config.yaml
train_examples: 48750
crop_scale_min: 1
horizontal_flip: true
activation: "gelu"
fused_qkv: false
bias: "qkv"
expert_mlp_ratio: 1
slots_per_expert: 2
pooling: "attention"
beta2: 0.99
beta1: 0.95
steps: 6500
final_lr_fraction: 0.01
adamw_weight_decay_other_params: 0.05
Rows from block 2 of a small image classifier, named by matrix and row number. Rows with one number belong to one neuron. Each number is 128 + 32 x the weight over its row's rms, rounded and kept within 0 to 255. All counts start at 0. Numbers have three digits each.
After each neuron's rows are labels from the 100 images, of 14976, where the neuron reaches its highest value: "patch colour" is the nearest of a few named colours to the mean colour under the peak; "top examples" is what is common among them. Only what is clearly more common there than usual is listed. The data: photos of arthropod specimens (BIOSCAN-5M). In brackets: how many of the 100.
# fc1: MLP up (model.blocks.2.mlp.fc1.weight, 768x192), inputs 64-127
# fc2: MLP down (model.blocks.2.mlp.fc2.weight, 192x768, transposed), outputs 64-127

fc1.409:153028106154092131171151097148109157100140102183101158109134097127164070102129144069166126102110136103125138132127135116094086169134134140162188144177094120135102101158113125100157092157170171
fc2.409:139069139105156068146134190178096113123136084142159182105169073124113165127132127138108100094123106147141152120177126170121181119166164130153109143150172137133165106137103154101108062125108179
patch colour: white (79)
top examples: order Coleoptera (76)

fc1.46:127090086075110149092055128164107196121076114150085123164107110115172141091049170121103119140172097188161101134128150150106176151094140176070161126142096164167107116101134201130116142150140074
fc2.46:103123101126119161074101120124119128151155153147141153109094121155116150147144113190093145081147144132105160146110108146172096093113094082128155093118129140096183111149101079095059190132129121
patch colour: brown (74)
top examples: order Coleoptera (42)

fc1.716:188080137156110177138110105145064143115142139110139099123153071114148102149149079090152189135066101102143211080077064098172093093086130071125134072161126080138115081171131123086185103114121132
fc2.716:136060057132122149080171170137166134162138091112161122146158090154158132133149130077097164097067121112085124166148084172092075155135146129134117090123178104092138114114086078159109096144075158
patch colour: black (86)
top examples: order Coleoptera (46)

fc1.145:085142192129135202105094070112057114087135150135140054145081146142120127113142121132128127136103101132187124122100178107109106172154142165085200098088138106140120173191108086177142122113105168
fc2.145:119117105118134108154171086164102131132146123127126108104201115090123163070155152172149117143095179114116155112107174160126142113138139126132146131174132128133099099184175082088144097183125158
patch colour: pink (88)
top examples: order Coleoptera (46)

fc1.213:137078188162153109080080072158061167152143147120075099139161073155148083089179080146093087083145096088134082167143150142146116099120150148082175102142165133153124107164155114138121113127179102
fc2.213:166131104111129152197131124161018172079096128137146184156147067139138132138141126141123136133036084118120135129156118077116085145075140140150128142102083090105146149133061119117132113113110167
patch colour: white (87)
top examples: order Coleoptera (42)

fc1.380:153083139088188141077110178134127139106092085132112110139135158117142113151110147098134182160089121078099062078114118121135075126117117144173071127101105094109120123109152092174142137158158104
fc2.380:197137134159218164104121164135163122199119102120144142165104166154154125119173123179110128111113159096102193156141096128127136112107101184106110121183195121117141131162132130119172138099107130
patch colour: grey (25)
top examples: order Coleoptera (68)

fc1.691:111111083097149086127124115162112078139069105125148185206147103141127140124118132114078155110135108186153108134141127196207193088088103118072121188127121082149124102118167126149160142101108127
fc2.691:125140104091083158142106188118147119144187150113150070128138119075141178128090165144086097141133169130146115169111099112154141177069057126145122143066110174128158120188159178077116157150093161
patch colour: grey (46); brown (26)
top examples: order Coleoptera (57)

fc1.94:135096086085158077116114124120097171119147121150082121158114115170085126090160130141090069103172093189116138158122166150141088094134106140161141122119155140176120128119176114108140098171158155
fc2.94:081154193101096172138141178139148070162066107124088112098135142115055107118152114136117125133136128121126054088112116152193134119163087148077143147136151092106172158138074139087147097136099141
patch colour: grey (62)
top examples: order Hymenoptera (49)

fc1.218:161100151106104122107192060131082192085085151199104079174111163113187150103142174141137118103134109143120054109134131119126134103098149159119080107189110115137118085142147171088127154078142065
fc2.218:085078098145156134060146122142060071133154166160109206140162083195079119098152142151126143128119142144079214164117113097142142065146130124116141132114148117106168104142127053044069153188097150
patch colour: grey (56)
top examples: order Hemiptera (31)

fc1.266:111075157194134077101047106135130095167102189137129142019112178186110083104146123162178099105155142125105114114133066062147118168120158093124115162129214156136161108145147140100107123106086142
fc2.266:074083136156100110105151121143109124146083095164104137121142133094113195097137157167159149044145113101145108161144110109066130143127142177151150132122106117150205091122123190109088087143124147
patch colour: pink (98)
top examples: order Coleoptera (49)

fc1.623:169099131129141134146118130110080115135135129162124159141180113133168137125147074113139115114096119223152133178110120099218169052092121098141111172084131099088201138137145105127099152069175165
fc2.623:080098087107144120149127102130171074164134151085156139126072129157179176077147150120087109165092153132098118124120087190131125138172155089142123113085124119087164122136157059066095171111095128
patch colour: grey (46); brown (37)
top examples: order Coleoptera (38)

fc1.336:134073140096100090105127120111108095125100139124099135073170125100091091109201113087201097106144125111143149093149063116125072058137097112058141111106146127146135114121090108143090135113132168
fc2.336:198076096106157160083115110132126117137147144143130102149106167134092101115138134117071128120163122087105100110094126099139113129129156116167158122161168074199186116107153121144158123136082077
patch colour: brown (55)
top examples: order Coleoptera (70)

fc1.406:104091117132139115088149079122073097142093162131117108097076128116129118078124120095186184139110147149121198109160046157148133157061077137135150117090114078143146095182087136130144152129122098
fc2.406:145092096093102139108128154072107131111136113133136102127138105152104119164135185116095138117139123053060123084138152127089146117117103151135176028148164115131114151130122153153151154164157134
patch colour: black (70)
top examples: order Coleoptera (59)

fc1.238:128087078118156102121056108113073114172123058125156151117167095173102095107141100106128099159156134122096130183172107178123171112100086091125165131098133130137105095128134161107156107130120136
fc2.238:148063135088120204178126074148118096119085181136161151134150133112091121090127131136110139167161152118166107119130147109091104119088148112138170060139143105169104164061125171197180160154116183
patch colour: grey (53)
top examples: order Coleoptera (73)

fc1.590:089076156136124068137118072123073064175109142175157173109170122141105085123091108146141185088130119119087132094123092119119131104119168125135105090164107154116161176106082172167111095042119164
fc2.590:090073076121117159132102115165084071064078136096180143125142117113133176139109169082095073108119145082165151167148066096125201108172087111129137112174154128109111150077132170157125151154120114
patch colour: grey (25)
top examples: order Hymenoptera (62)

fc1.276:136060087132107090072138119129105063132088147104093071039120139097135101110145089095166176130111099091157148117183053156112087112083111168103131133109145105143152101174109156115122183104120145
fc2.276:159098067111142121095137152123086141117138140168138094129157153135088105119157176117099106093161140066098168075103130100138116132153125132128158038197154090131142120137144142160178131145124084
patch colour: black (58); brown (40)
top examples: order Coleoptera (71)

fc1.242:132094153128158134106113129098105193152093078139141127101105084113102074136182098155128116119141122050114100111150116168137074049156091104193201130120143140169089073149195118107140144075147137
fc2.242:091064167128148095179141129170108065149115110066149152127092119137094135132123062111147133078080157143120135145123171182125142147124143165139125122100096141119092101107113092148089117160154156
patch colour: brown (71); grey (27)
top examples: order Coleoptera (40)

fc1.89:136096102139108143116133139084071104137085152077111085079076144059110129130128081115201157139125141123141204074194036151123125124094121159112100123132137067104153096143087147138152145138104132
fc2.89:195106056122103162088144117099134123110132149108152097151181172164091104120118192115118136160150156050067132103149119081125131118110090131142156057176147113158157149137120131147202178142135088
patch colour: black (60)
top examples: order Coleoptera (58); family Throscidae (25)

fc1.602:131033178089146149178127105156085089133148139174150078154132233121143137115089146081117176124160078140159125156139113123160196136137088112103110100135059122078144134121130158150164193116123111
fc2.602:100149115157129104103141176167108103114145138139137118113082102144155186086120112204123082117146139144088118122078078145145131158116146130101152123193155149080101089120121156095064088149150103
patch colour: white (60)
top examples: order Hymenoptera (49)

fc1.158:126104101133026140074081127106068081117065136123148117175094076115134146185128135141148080169086155155121175134076124086091138162095132110126167159076134096060139124251092170147120141125118139
fc2.158:151140189152139122149099190174043170077099086092152168174091177111150150140142128148100113166135115104165142132105156143186157185174066044175171119099151092078100122138135152078143129096073152
patch colour: white (66)
top examples: order Coleoptera (46)

fc1.385:152102101120122153057146157130075147150113106123154140138157096139099101079121130087141102125146070105102122121153032166140138078109110131087101089145124104143144101143082099125139086082106124
fc2.385:115084088123148092092178112146092116083098156172152070131193146076076092124180082112114129139186117084078110146151130040112128051140129110128087128165154126150193087140140145157130147122079093
patch colour: black (47)
top examples: order Coleoptera (64)

fc1.516:128120112067107096149168067085074076110102134156103139202129150168093146126073158093106096076134170119117102169176151196102184136082094113104128164099151182103091135145120103094087159104157155
fc2.516:119153165068143150142150149126218180120209114129125188129095092117140236148139126196098138122128168160172130151065071154153134125081131152127142051091203132114090149059163149172129142127095128
patch colour: white (86)
top examples: order Hymenoptera (52)

fc1.760:124148121070126130161123138144089075160104143140115113129110120136115161133187198128098176169179129136152158115134113194101132147111118174088104108112121081086167131123082058127161114094098176
fc2.760:149099149118116082141141068089255147150181145154130129121099075130120134133152127105195125159100177099074168120198121130156155104135101154160135094105119124152140110120116150155108151148108137
patch colour: grey (67)
top examples: order Coleoptera (41)

fc1.617:114095131155105134148145125090064128144171158166119161163110116143115076044145147118158083153093173100126221185102129098117119129138153112090081138143142126116162093121039106111114074107101150
fc2.617:124108155114092134092163124080123081139108139126183157138136153189079133149099151088151092124124130118080114123139134130144174164142137187124141066126135091173158126077128170162130174193128154
patch colour: white (87)
top examples: class Arachnida (28)

fc1.480:125107085049151076162129046145089104135087146158133180156104094176089109145131117093086089079145139150116124158159141186136161135021144110117140158069112158075067094112166123155132151077123146
fc2.480:112145119117141140168144178080227141127213105154078123179104088140141142120113150165114172118146171142144089161103059182095147116043107145125100081066178111125098153073152132132159120115127146
patch colour: grey (91)
top examples: order Coleoptera (41)

fc1.314:121077147182149137140080069150062099122117171144089157055121104157151079070139108153125079080163150131100141157135110080082132104126166094134109105156156146119152124191119088154172104124137099
fc2.314:170144099100099147115094121132050120091132114143088176125183088133124147165179188160107154143074068124152149131165085063120105121089117106123115141140100116057181133130086112086123050111121164
patch colour: pink (88)
top examples: order Coleoptera (89); family Throscidae (26)

fc1.681:173111125104148127124146108151104143180066130092154147094149108147106108126108135068152178136115144116103104177132080154157151180106162122143134153130158106138168132115086164143108126080134168
fc2.681:117085125096174145121226139099088158078110173137151121152130111154085170134105100091148170079136142141105175141153073105141099148122140136130196079197118101111125086134155104143146168106093124
patch colour: white (65)
top examples: order Hemiptera (33)

fc1.531:126096117171114143128095093137081106163098141088119127183074081088159183139112166203171117110097086150161150125100147130147121153147118118111174100108180162099124206187090174162182086092126187
fc2.531:114125143102120117105163132104153125097093133112138153081130153114126202096099139171100125176142099112099120090117103101137208113174080145111255109175099093127126106153185076066134160065113105
patch colour: white (76)
top examples: order Coleoptera (56)

fc1.244:141092152138105086162104171113116105158074129093108175157155150136137148186151139070130141102101093158157110121134098162180128090074164101082126209138097110182089144116105094150156129130152157
fc2.244:121099116079111138123137091139174118148158076134133138161165145090185103079131092167079166119180145191132115169075074163138159163066122093137181144079159078118187094136087099084110122091102095
patch colour: grey (49)
top examples: order Hemiptera (30)

fc1.128:142111064102151117105116094146089119161066135172079160105132082113108090118116130163101087103154072124126095158165120191175163115067042102186143135137124086161134085094156122149128130097126135
fc2.128:137109132091095184171048112143067122114106186130164108154102195098122121060099108103124107167156094102076081107160168153125110120157166148111144158131135151111097133153137097128158108150095159
patch colour: brown (74)
top examples: order Coleoptera (73)

fc1.56:156095128061150109102119126087105118123060222144096165101117102151146175154128147178102098089151081118145134128199091199151166110094106145118151125152146126117168145120089137157098114065109171
fc2.56:200157145116129183118134135140173122111177197101075094130148158131139099121102152126113127164123112092124102085112138090128145120147112142184167117133149100146168171123163110112168134131134083
patch colour: brown (79)
top examples: order Coleoptera (40)

fc1.521:107108190093128096089190116145104169123099148185105118155159123104121116157197145167129090146123129032114124128142138119069114118158144169194133106135177100140115085095144156145135124062121096
fc2.521:132078118142150144171109009121139057118165100151171141114108162164080157086172159102175121184091107113117094135156109073111130099104089163114152163092103173122145183155179128117129168143129135
patch colour: white (64)
top examples: order Hemiptera (30)

fc1.231:140098072081098114064096096116131075100057174085138090106144141133130094126118154159097133101100075092155119120171081179163143119117107157118120153135137135122186139147085159166134107078147119
fc2.231:189116084107135157126115127082134173116137151124136057124175191095127090110145158106115151141143090091117110108125125091147139106133120124108152074241147149137193110148159120132176202128077105
patch colour: grey (30)
top examples: order Coleoptera (64)

fc1.208:133090076083115062093079070109096092091091147158101103107129141148125108104096114149127140059093118104116139144160131190147163116097062177114173164159150101157144152136102167150122111108123123
fc2.208:188147070116116192112083129093120133098156123098115091148125223107121113140099137089113150133140093094103099087138118109144082114134107132141182051151176121124200094143149121116189192110074103
patch colour: brown (54); black (45)
top examples: order Coleoptera (94)

fc1.293:149117061096111119070127099144086135136115112177089157119109104129094112101125116151091097094125084141151107163169114211136118100077047110118169170105115092127094084086132136150140144101160141
fc2.293:155077131110107187203080101129113141148126186113142113148092158099089143043129110141149116176194082094075097108143118110189111118134151143150105144119136131112137112143156141088122101158084118
patch colour: grey (50); brown (35)
top examples: order Coleoptera (51)

fc1.219:101090108160170100152087088126075110155148159087075136088112192075117101094089085217146101145131103127126148145139083081141096164116162138105133175105172147156142126154122136132144155086094163
fc2.219:117087116145105167140137138142100173094130141155142125113149120055086177121204127170138151058186147133110165148082126142155094072158159165064161138085141140103116094102171138119076041145108109
patch colour: pink (100)
top examples: order Coleoptera (52)

fc1.234:099097082107151146091124134091115186149095128107103096148142201105074133151199164121080119047163151132153154141160102098093155148129131173122134099113155123163146091162161175180074164142093124
fc2.234:114166150064125115125169052099127122116098141139142136178138113154086106094134094130103168165126123145115081180132101132158101146086124185075188070121171108128135163099178123097137139067106146
patch colour: pink (88)
top examples: order Lepidoptera (26)

fc1.696:138085108136097152112181073114080160105095086144120144146122130114130158133094140162182058151127102128103171121193183129107154139112150166087110101112152117074152114096120168131118142064147108
fc2.696:133174070161152179173093078103123135133159099184131105134135106149143151091117155174110134122126144151096110178085144134176157185120099091179139078093165134115188122087138134119131136103121141
patch colour: white (92)
top examples: order Hymenoptera (53)

fc1.379:153112135083110131139136154116059080127144162137166110134124160117093134097112093111160121125155090175127183085128111141136165110100147124050094103179167138143142120107050126176139128109127162
fc2.379:161131086161056117071142164081204079135143175168157134123111154140084142126119128068125105161139166098091192090124143068143189079134100180168149114131131144101178135129147161154077146130102138
patch colour: grey (56)
top examples: order Coleoptera (37)

fc1.327:134105106178198116155119104114108213120110142077098133118146172140126065096179158149058128123098136089138088168122094080100113180106162153174085126113131159135167138121106080146132094099155101
fc2.327:117142164157114161147127147107107095160055136135170194172158138090111174091220156145127077114116108130112147134122154110146104121150162147153154178087196146129129127128131126102145160167104164
patch colour: pink (88)
top examples: order Hemiptera (41)

fc1.737:059117116152100084113099104124078133114160143091097104070095128140115120104113150152132071158124102158134200136177130040132118128112160137124138153106121129156132114161080110138136172102064152
fc2.737:121082104086090179136147155155059128124122113161180130111138126166107155099156077146107175122147171163149102127139115181142092098159157146102129099088133101120139090130176134106096057163157130
patch colour: pink (92)
top examples: family Milichiidae (31)

fc1.719:072089093143155124149106123126112127096102142089140133139130133131108183137100118149061116175075103107167127139140100182197110105105118113172094105066079087120115064073115155152146108087082122
fc2.719:076137153116103098191142185153125158125156115102119145102162123101082138178075116146064134056120115166149146149119139152149146156109153082153131153157191099123157200125142108134126108064123154
patch colour: pink (92)
top examples: order Hemiptera (40)

fc1.14:093106110178096104106103117082120170060093112032079114150173128097091111154157182120095126169106094116135160151165115058136123143173118093101044146155157094087143113138065159161084100122125139
fc2.14:185095133118121120111087155059054094180125113150203156174169120117082125098169191146110138120129110152173120167122140110190159122148196151176138124087170113103193144127191130104095112144072128
patch colour: pink (91)
top examples: order Hemiptera (33)

fc1.345:151084133153098077093182066137108148100107155124109115180092158102173140102131155130153182182112101066109070088154107062113157081116128171134082130170123090116092094129126119137102159152104099
fc2.345:157115114113170138087094099136097062121167115180121189105127162193115186096213119146138147136140175233083197117149160150124117094120107105132143084111157142133140165116148069040153159160114098
patch colour: brown (89)
top examples: order Coleoptera (86)

fc1.127:126127127125061142075158096145075151177089141141089117109168054064146172173136088133173145088180098141156102159101074145115165105080147141156098166129171126080144140122169182169118174129099157
fc2.127:121128150127179146122103187145026119155101127105101065162092157098107147146091152150119031143120166110084130139137167180152135123158143112154159084166111101127092115135121073160109166115050140
patch colour: white (74)
top examples: order Hemiptera (41)

fc1.350:155104143145160085086105102168104117108151127130091106119148203145122096090120127150110133144146111057127101170154074125152111130138113161152128112099134159144093124133151110172119126086134152
fc2.350:140084162142169161121146152170115064175114141117185176171149168134121147149144155123145158094089128100091139159098088109120113129089125094124124118148150122137124110160133148075201117121110108
patch colour: pink (93)
top examples: order Hemiptera (28)

fc1.764:095082143172141149099155112123101121148112089133205112143115106143134161148107103138102161166112161132155183119139153054102104169160089114106117146119120105118123137122124131136129140179108192
fc2.764:092086142183136153175105084132125089119059212109135190118150151122153185150161163114102106182074087162166181151139171108159128146105146130154191117143122198142155201133134149154132077120119165
patch colour: grey (66)
top examples: order Diptera (74)

fc1.558:146104072064158085163066089179092105124074076139166131158132098157143099100131185164076204134135122146138138129145123190140177110097118094115121143112129145159086088126162121140150139116124122
fc2.558:136104083114101222140113114145117135135108139121157085093099140084118163122132136169094128109107120085122076144136151118126122126097107114121194037089188099138131118139116167177148198119077148
patch colour: grey (77)
top examples: order Coleoptera (78)

fc1.303:209109148118171135085155145089112158086119129126122123145151112142161108107094105079134096150121161102113131108137151122099082140103144148187031107141167113200148147165084058142142102097180124
fc2.303:154123126126128144099152180168062106158148113134134078235170137181123121124142147141136179118088173095139081115132108139131117152178167129162137195064175127136083139159122134174118117123125095
patch colour: grey (66)
top examples: order Lepidoptera (39)

fc1.196:087052130092138167129151168141055135127121124125168096095123163082106150147100158079115154152185109117108136073120091143198128111134105179114117179168049110148100152126133117136196163158155088
fc2.196:116166100159078081098070147118078143128099150197063142123135097124181147115139154156136121137133126149144148163106087162147145142145127134181138141241122131119121127095090155123082114174152139
patch colour: white (63)
top examples: order Hymenoptera (43)

fc1.283:124101144127133149099050112112111179165118121112150103120155145078104120095121209173110135093130100198175091143114093105144162139176143130131136156093176137117144152188082145128102096112083123
fc2.283:161146107111107131075119137149122129129143136074124172075117130169124175118139135131123116141118094135124156166054134072134104145176150141103154138087155124137098111075111118090078113156036122
patch colour: pink (94)
top examples: order Hemiptera (31)

fc1.525:131075142185138112155125051130039124137138146155097163044125100146142113079153123114127088098183162147074117134174149078101098093150165108107116091162144137142088120156147051153133106138157122
fc2.525:138164089132106135133073130137060119102161155122083173122198095141123129143185152150123128159082073131127161131170070050110097133116095097116133153132119119103155147124082104100125087092143133
patch colour: white (85)
top examples: order Coleoptera (81)

fc1.445:119116098127137137055105116200108122186042105097138066122084097129109091097130145137162123069158110149111002118135145179085100140031177135137140147168119167131137127156180136071129140118094124
fc2.445:072219096139059151094115140136129171092184170136115137118192131169087170182087113152138093134157109146103116082076190130129085134136118120110174134162117088099105140122106112091093141113091132
patch colour: grey (70)
top examples: order Hymenoptera (42)

fc1.693:170090123165135144168143162158091144121081107145098132146150107120097105139126146173157142146126077139113103133048125155098071185120140085148121160092170077092152032141119100189151156142102095
fc2.693:121090138138135183124109099122000165120088097133115109156088096114121122146110209195124161142115150114123122097144111107119192145126110073174107141100148071134184108162077129083069098074106131
patch colour: white (77)
top examples: order Coleoptera (50)

fc1.493:133109131183116063116099170154076119175064114111150141153088151115136141127113103173204122205079068125091198107098079086115137154123140084132149196080133115081151132198076174108151143148131159
fc2.493:127120131116098140093121167141066140083048139108157142183108154089134179147110187124112114172174128150189091098090136125139155129171028116156173127150157116098127146162134085146112130093101101
patch colour: white (77)
top examples: order Coleoptera (79); family Throscidae (28)

fc1.215:064100082079148147181106150151099094155070079107151134131102088145139148121110158137097163151079113180153138152143149170201155101161089105097111137094138112100129080097163165130118098147105153
fc2.215:103099095137128178122091169130081102132137125147122127126165169118121178121100164122058145124115133085132151141081114117176106153139097129150201092083093136098168160143135130121037092141113181
patch colour: grey (37)
top examples: order Coleoptera (64)

fc1.529:123117145082137086133112099107114107139091086151057107093211097185059141091178053101138091130177120154102165174183180182110170142148144091152208109111155133155116140165144117106122143169078138
fc2.529:111121145063185114062119191137113151203128177143086114124100149116135170135159143129129128117133133140135082155107089152197151149118122090128133122150138150138127146111139075144167118145137116
patch colour: grey (50)
top examples: order Hymenoptera (47)

fc1.613:122095208136091114080136134186102142113131117120089134172175143113099129109111149126139109118074111073124140117135157103080088114124156127145090056129158189038148129156109177189068127107108074
fc2.613:113088107122191114100103103136079158101101073168209146069147059124106063114104126101143141165145160094138117116123141110118088167182161166131131128076040144127067095185066136114129150125158127
patch colour: white (64)
top examples: order Hemiptera (36)

fc1.322:166098099059137089107069073110097104143094124163140124135159186125122115095123120147103140130103121091142154161168093170138182115088082137151114173119142122125150088146110142158126089093158143
fc2.322:180085097070136206139137100097141109101153169109150073156156183094110103101091191085125163175151113093133117122157118097109131128119113121136154053196190151145185115105148164147200211122091125
patch colour: grey (79)
top examples: order Coleoptera (92); family Throscidae (26)

fc1.393:123089098121185128170126077156104118149150113109071122092156167121142078092151094137131139137184091065160150111140131077108134122147119147140122233162119155166132083116151154099120146101155176
fc2.393:098118153146123112132075108161090096128067140143165144155156107100086170149150106167141118107083106145120153069152071093093075180152090160100196124132125165153118108127085160122099094105068181
patch colour: pink (87)
top examples: order Coleoptera (64)

fc1.371:100095123088129123111127106118082146117073106093121130151089129081196128133077103136132142105142103165132068173149130172144177153145147155088156145103105114173112070057134148141091133084116126
fc2.371:079140076103129160055087153115114142180166142181141164137099133144113148104125109156098159094120114110110158107099173108177124086112101111183160113087112130047118103136088087064111126127126129
patch colour: brown (89)
top examples: order Coleoptera (57)

fc1.134:108144103100126092100146037126093153154115129136130180156114124115129075044113129133148128128149173148136124159139073104170094104122086169127093127119113016137127131110159152136111122136116091
fc2.134:162160167112153159106134145115200053165106144107079171124107141091179121203192117138117173120118144119121194145109100136175151088127101058116129134156116158093110144133129098136187186127195158
patch colour: grey (38)
top examples: order Coleoptera (36)