Rows from block 4, named by matrix and row number. Rows with one number belong to one attention dimension. Each number is 128 + 32 x the weight over the matrix's rms, rounded and kept within 0 to 255. All counts start at 0. Numbers have three digits each.
# q: attention query (model.blocks.4.attn.q.weight, 192x192), inputs 0-95
# k: attention key (model.blocks.4.attn.k.weight, 192x192), inputs 0-95
q.13:149156159120087118088145126147168115109063150105128140112181147095117079124176153079146059167113167151186140140133117112199119137134126169141111117149143075155189124102179146150094130132092121190121127126110136080164177078127123130114171162165120133137172072148125121169133112134112139136
k.13:108100165134111134134164153145146138069158164167102083123116120177121110107101118181122125115092130169113110114160123169099104131151114077082121146129128122101123133144141132120081164136108115153093145117163096153121101155111094133109120054139103137134104136109146135096144105169158129074
q.14:137099123109123078184174143113199106123167156164060106190129097147127137167202077102102155121154085079066088108112120211049095085169125156127108130134131115160131149178083150172166195175105130110153184175200161106136159061111157145134066072159127121168112065123161147122082106144103246152
k.14:073173160136183145069140169095069131072096074129106125105154106165169056131184080129158156107134161070218064128127087076147128117162071192085124078125131136101116129108129139113179107097155079146173121160112125109102128113161183102127173085162088171128175142152114134130121146135153182141
q.15:199118117114082127081159084098135176136113151079158112109081124168159132171091117133141136090178144111102129102120083098095184142107163128089109128123135125110090162127119138112154128161132135088107135150099117078084107095141141118142143108126135144163089117159161144123110096157101125181
k.15:057139117139090145122067114147135110168088135126162102093094116089137146137199088099119097139169149128170113103113156089168120103145117166144058116158126172181127100160061135076145137127151110152111161129138127139129134187127180144123104081115176151061197134104134129122126112144166110139
q.16:125153099160194148178130150095168156146191150168079064122119124098172191157130165083088110126125074094164142101130170158103126122096128136163135115140139140162156112196104149168126148154117080132180202149122090136173154107149168130146143123213150131157141152152135101076083118119143103136
k.16:121056120121121077159084140088077134107071059160150126094092154095168136152058126106201158126111162112112097138069122140147156128147106110092183102186146115182103106090222139140079051176096141094111086151070123146139103116115108098104107088170144139122061119125171151153142130127137184132
q.17:109195113162112109143091147102184109181107160112100132162166137119140142094213149058127078138098161120155155154160089166147120072093144189124154143143115118108117142107171101163160158160130132165164107154145153156155106138137151124163115152079115141158168091209150174086105116103131062113
k.17:093134166111178099173142141113130133063144148104082153084131133091114091089107149150134165146166129184191163067131101135115191140134102084080088115148167138080114162101114119137106099102134132145080125152179145103131108110130135123119140099111179138085105117164133111073159119158158108103
q.18:123123140154066120136206064117170114193119113140148138201125092076173194186182133059140135131196084103067177056061100229114156131135094132034138153084098132134153160132107144143135134139138075068161211174148170044051163074140126151155086118169164243134120096164122149122126116095078177160
k.18:061124123129166142049110199102112062148138115103121075074103106086192110149185121081145193140176174078193121117182127101144149076122133154124010081197134237082066101151138104142144127129143143101134069163111163176100097125124169100095141096112130086067174141149147096173155158173152108106
q.19:137091119117111143031174172144161176058150149142088101102140132156101068084103163111052092138166181084139153088127152102127124105073133180156098080222145146187161126096141225182144099140055082131147196174176119127154153111141117192129125091170150127137147061144141199149075114195168172144
k.19:100136114127085101161080097108167120142168157101080119187104152178200110164218103144118110078090159154083114119163169171151124142204147118113085132118173121081123127103101145097070064129086185181123160115112128123112131157091092105105103085183115175134184152141147153146102111122074118104
q.20:147084077167115143113139085140148132149175158185114066139115154198131149161163113118109158150121106090156123077123111156126138113140180125102117160131141178143162151189130137119118150143147081161124165112116129102120132085121105130124135151165150135158074101128117185167106162146120156120
k.20:108090120190130081118153116116175114118062097139102096146140089153151083143106135094173115130160104082114179136121147128137116155144095210108123110121154119104134038119131122134164096087098085090156125133089096173135146134133114164155125103119123128134186130133163140093104113069121140180
q.21:115170090113171159066116136074113104104140135171164073109130093103086146119143101053153158130115142091203103095101165040168094094124194144157112127156117102157143116178106127146170172080108120103128143146137138168097180120134134139135137065174161145114142113143070124087073139133176025141
k.21:128124148121037153145102127113153123103164115128166134114095139159173118142124096106130179095146148108128136120106134121142134117121130115090122195127107123137138088089136119110103134162167155119109127185138158094171191119106107113147113123109141144162094120097128198126140100103120146173
q.22:144123113128082100182141146123117177154154109148165180102121127118148070129117165141148094126125140152106115150168136141158148170132135083109073108122154143117101130062118103122180094161138108141159118176122120171127163159146141151154086173125170107117147159160133196126125133174147134107
k.22:121156106123115153138094109153146160120127196129130160151113188115134087106168114139073082159122103140167153070142123192141159107149136156158147116081150101109156128119129128108112150134123087170121165112172132088140142132106135124129140103118103178115128109158115142108097168145100126114
q.23:088136085111140186145107153094126087093145136172135088146097145099167152154134150071180137090108161113076142156070185095178182117138189024112125163095095124150124101069066128160159159047136121097099182167110081096034139151098102132108089111149141178164111179095115114182132105104131076193
k.23:056145114179213167092138196136065125125115105099151149112108110070207140075125135076119141162114125115174145094226095151124155098056138042188110181139110152135115191117114132115160181132140191077107063153193134137090137142124163100106082139130135102110065135110072122168176147118171138073
q.24:092125109122107124085137103153141100155146113085171147080088157127081136141084121158144143115155133137142130156075112095102061140111139155165171161160145106109092156197148136149104134139156136141118107085094118125165078133148142066135139143168072082087160094057164138125099102117195116079
k.24:177113154125147189155133156114166130119147119163160114124141066140131180160101196089152095133066092125108173148073099126092130177160136144119198099182078135169117118154182115180092132137118132114161147121066069111168163134159121180191108157172166108176139104057117146116140100149101093145
q.25:085156109130176145190157142127093142171126119094083111181194092125151149117141096141076095111097123133106168142109138161109160145095105109133123134115110083115109145090103100129175123091197139102137190154186079126114116143131156150143111102208170090109124139137110172156157113128098177121
k.25:178139077087137162103139136105117134132127119100131191072126114104145126141134158129115124150117135164198084106141078120093110081107117139146079083186123117118105167189134079126132107099131137133117131083105136111162109128160153086074143157149108130130118149184131120152163166082138134036
q.26:108186150148149080146159111126146156105095180137147079133124082060126163114149182076133076161124104123175120133159143106123119055111092083132162163183080106171110143146135112108091094119104128144119098129137182148106107167111188105117067145116107145070157162088134129174146118078133159180
k.26:122151112072138138135138120101091128158129094128119133108110146178122110145085160134118175086075144144152091150131108086119106217151106084126140136129142157097120168103170127183107147105126065128105102122177039126122083176127074084115160166136117078118128199125142132150196125104160136098
q.27:130083105082130144091098114125133069123189084091148133155109110068098131126135100151121138127150180092159100134127155150116150164138134188143097076110164168105090099137076139111138162155138147116139076115184096139160073148134163108138139051104128114106123136161105096102148169119117136080
k.27:146131140118114170121112127145101129140131155182093134118122168100121149136113095112128156139135133126087091148095086105181145076087170125129144138144144131170145092077071149120141094102175167113148129141122124093149147064142118100150140112129154114119103118141111116111132097118121052162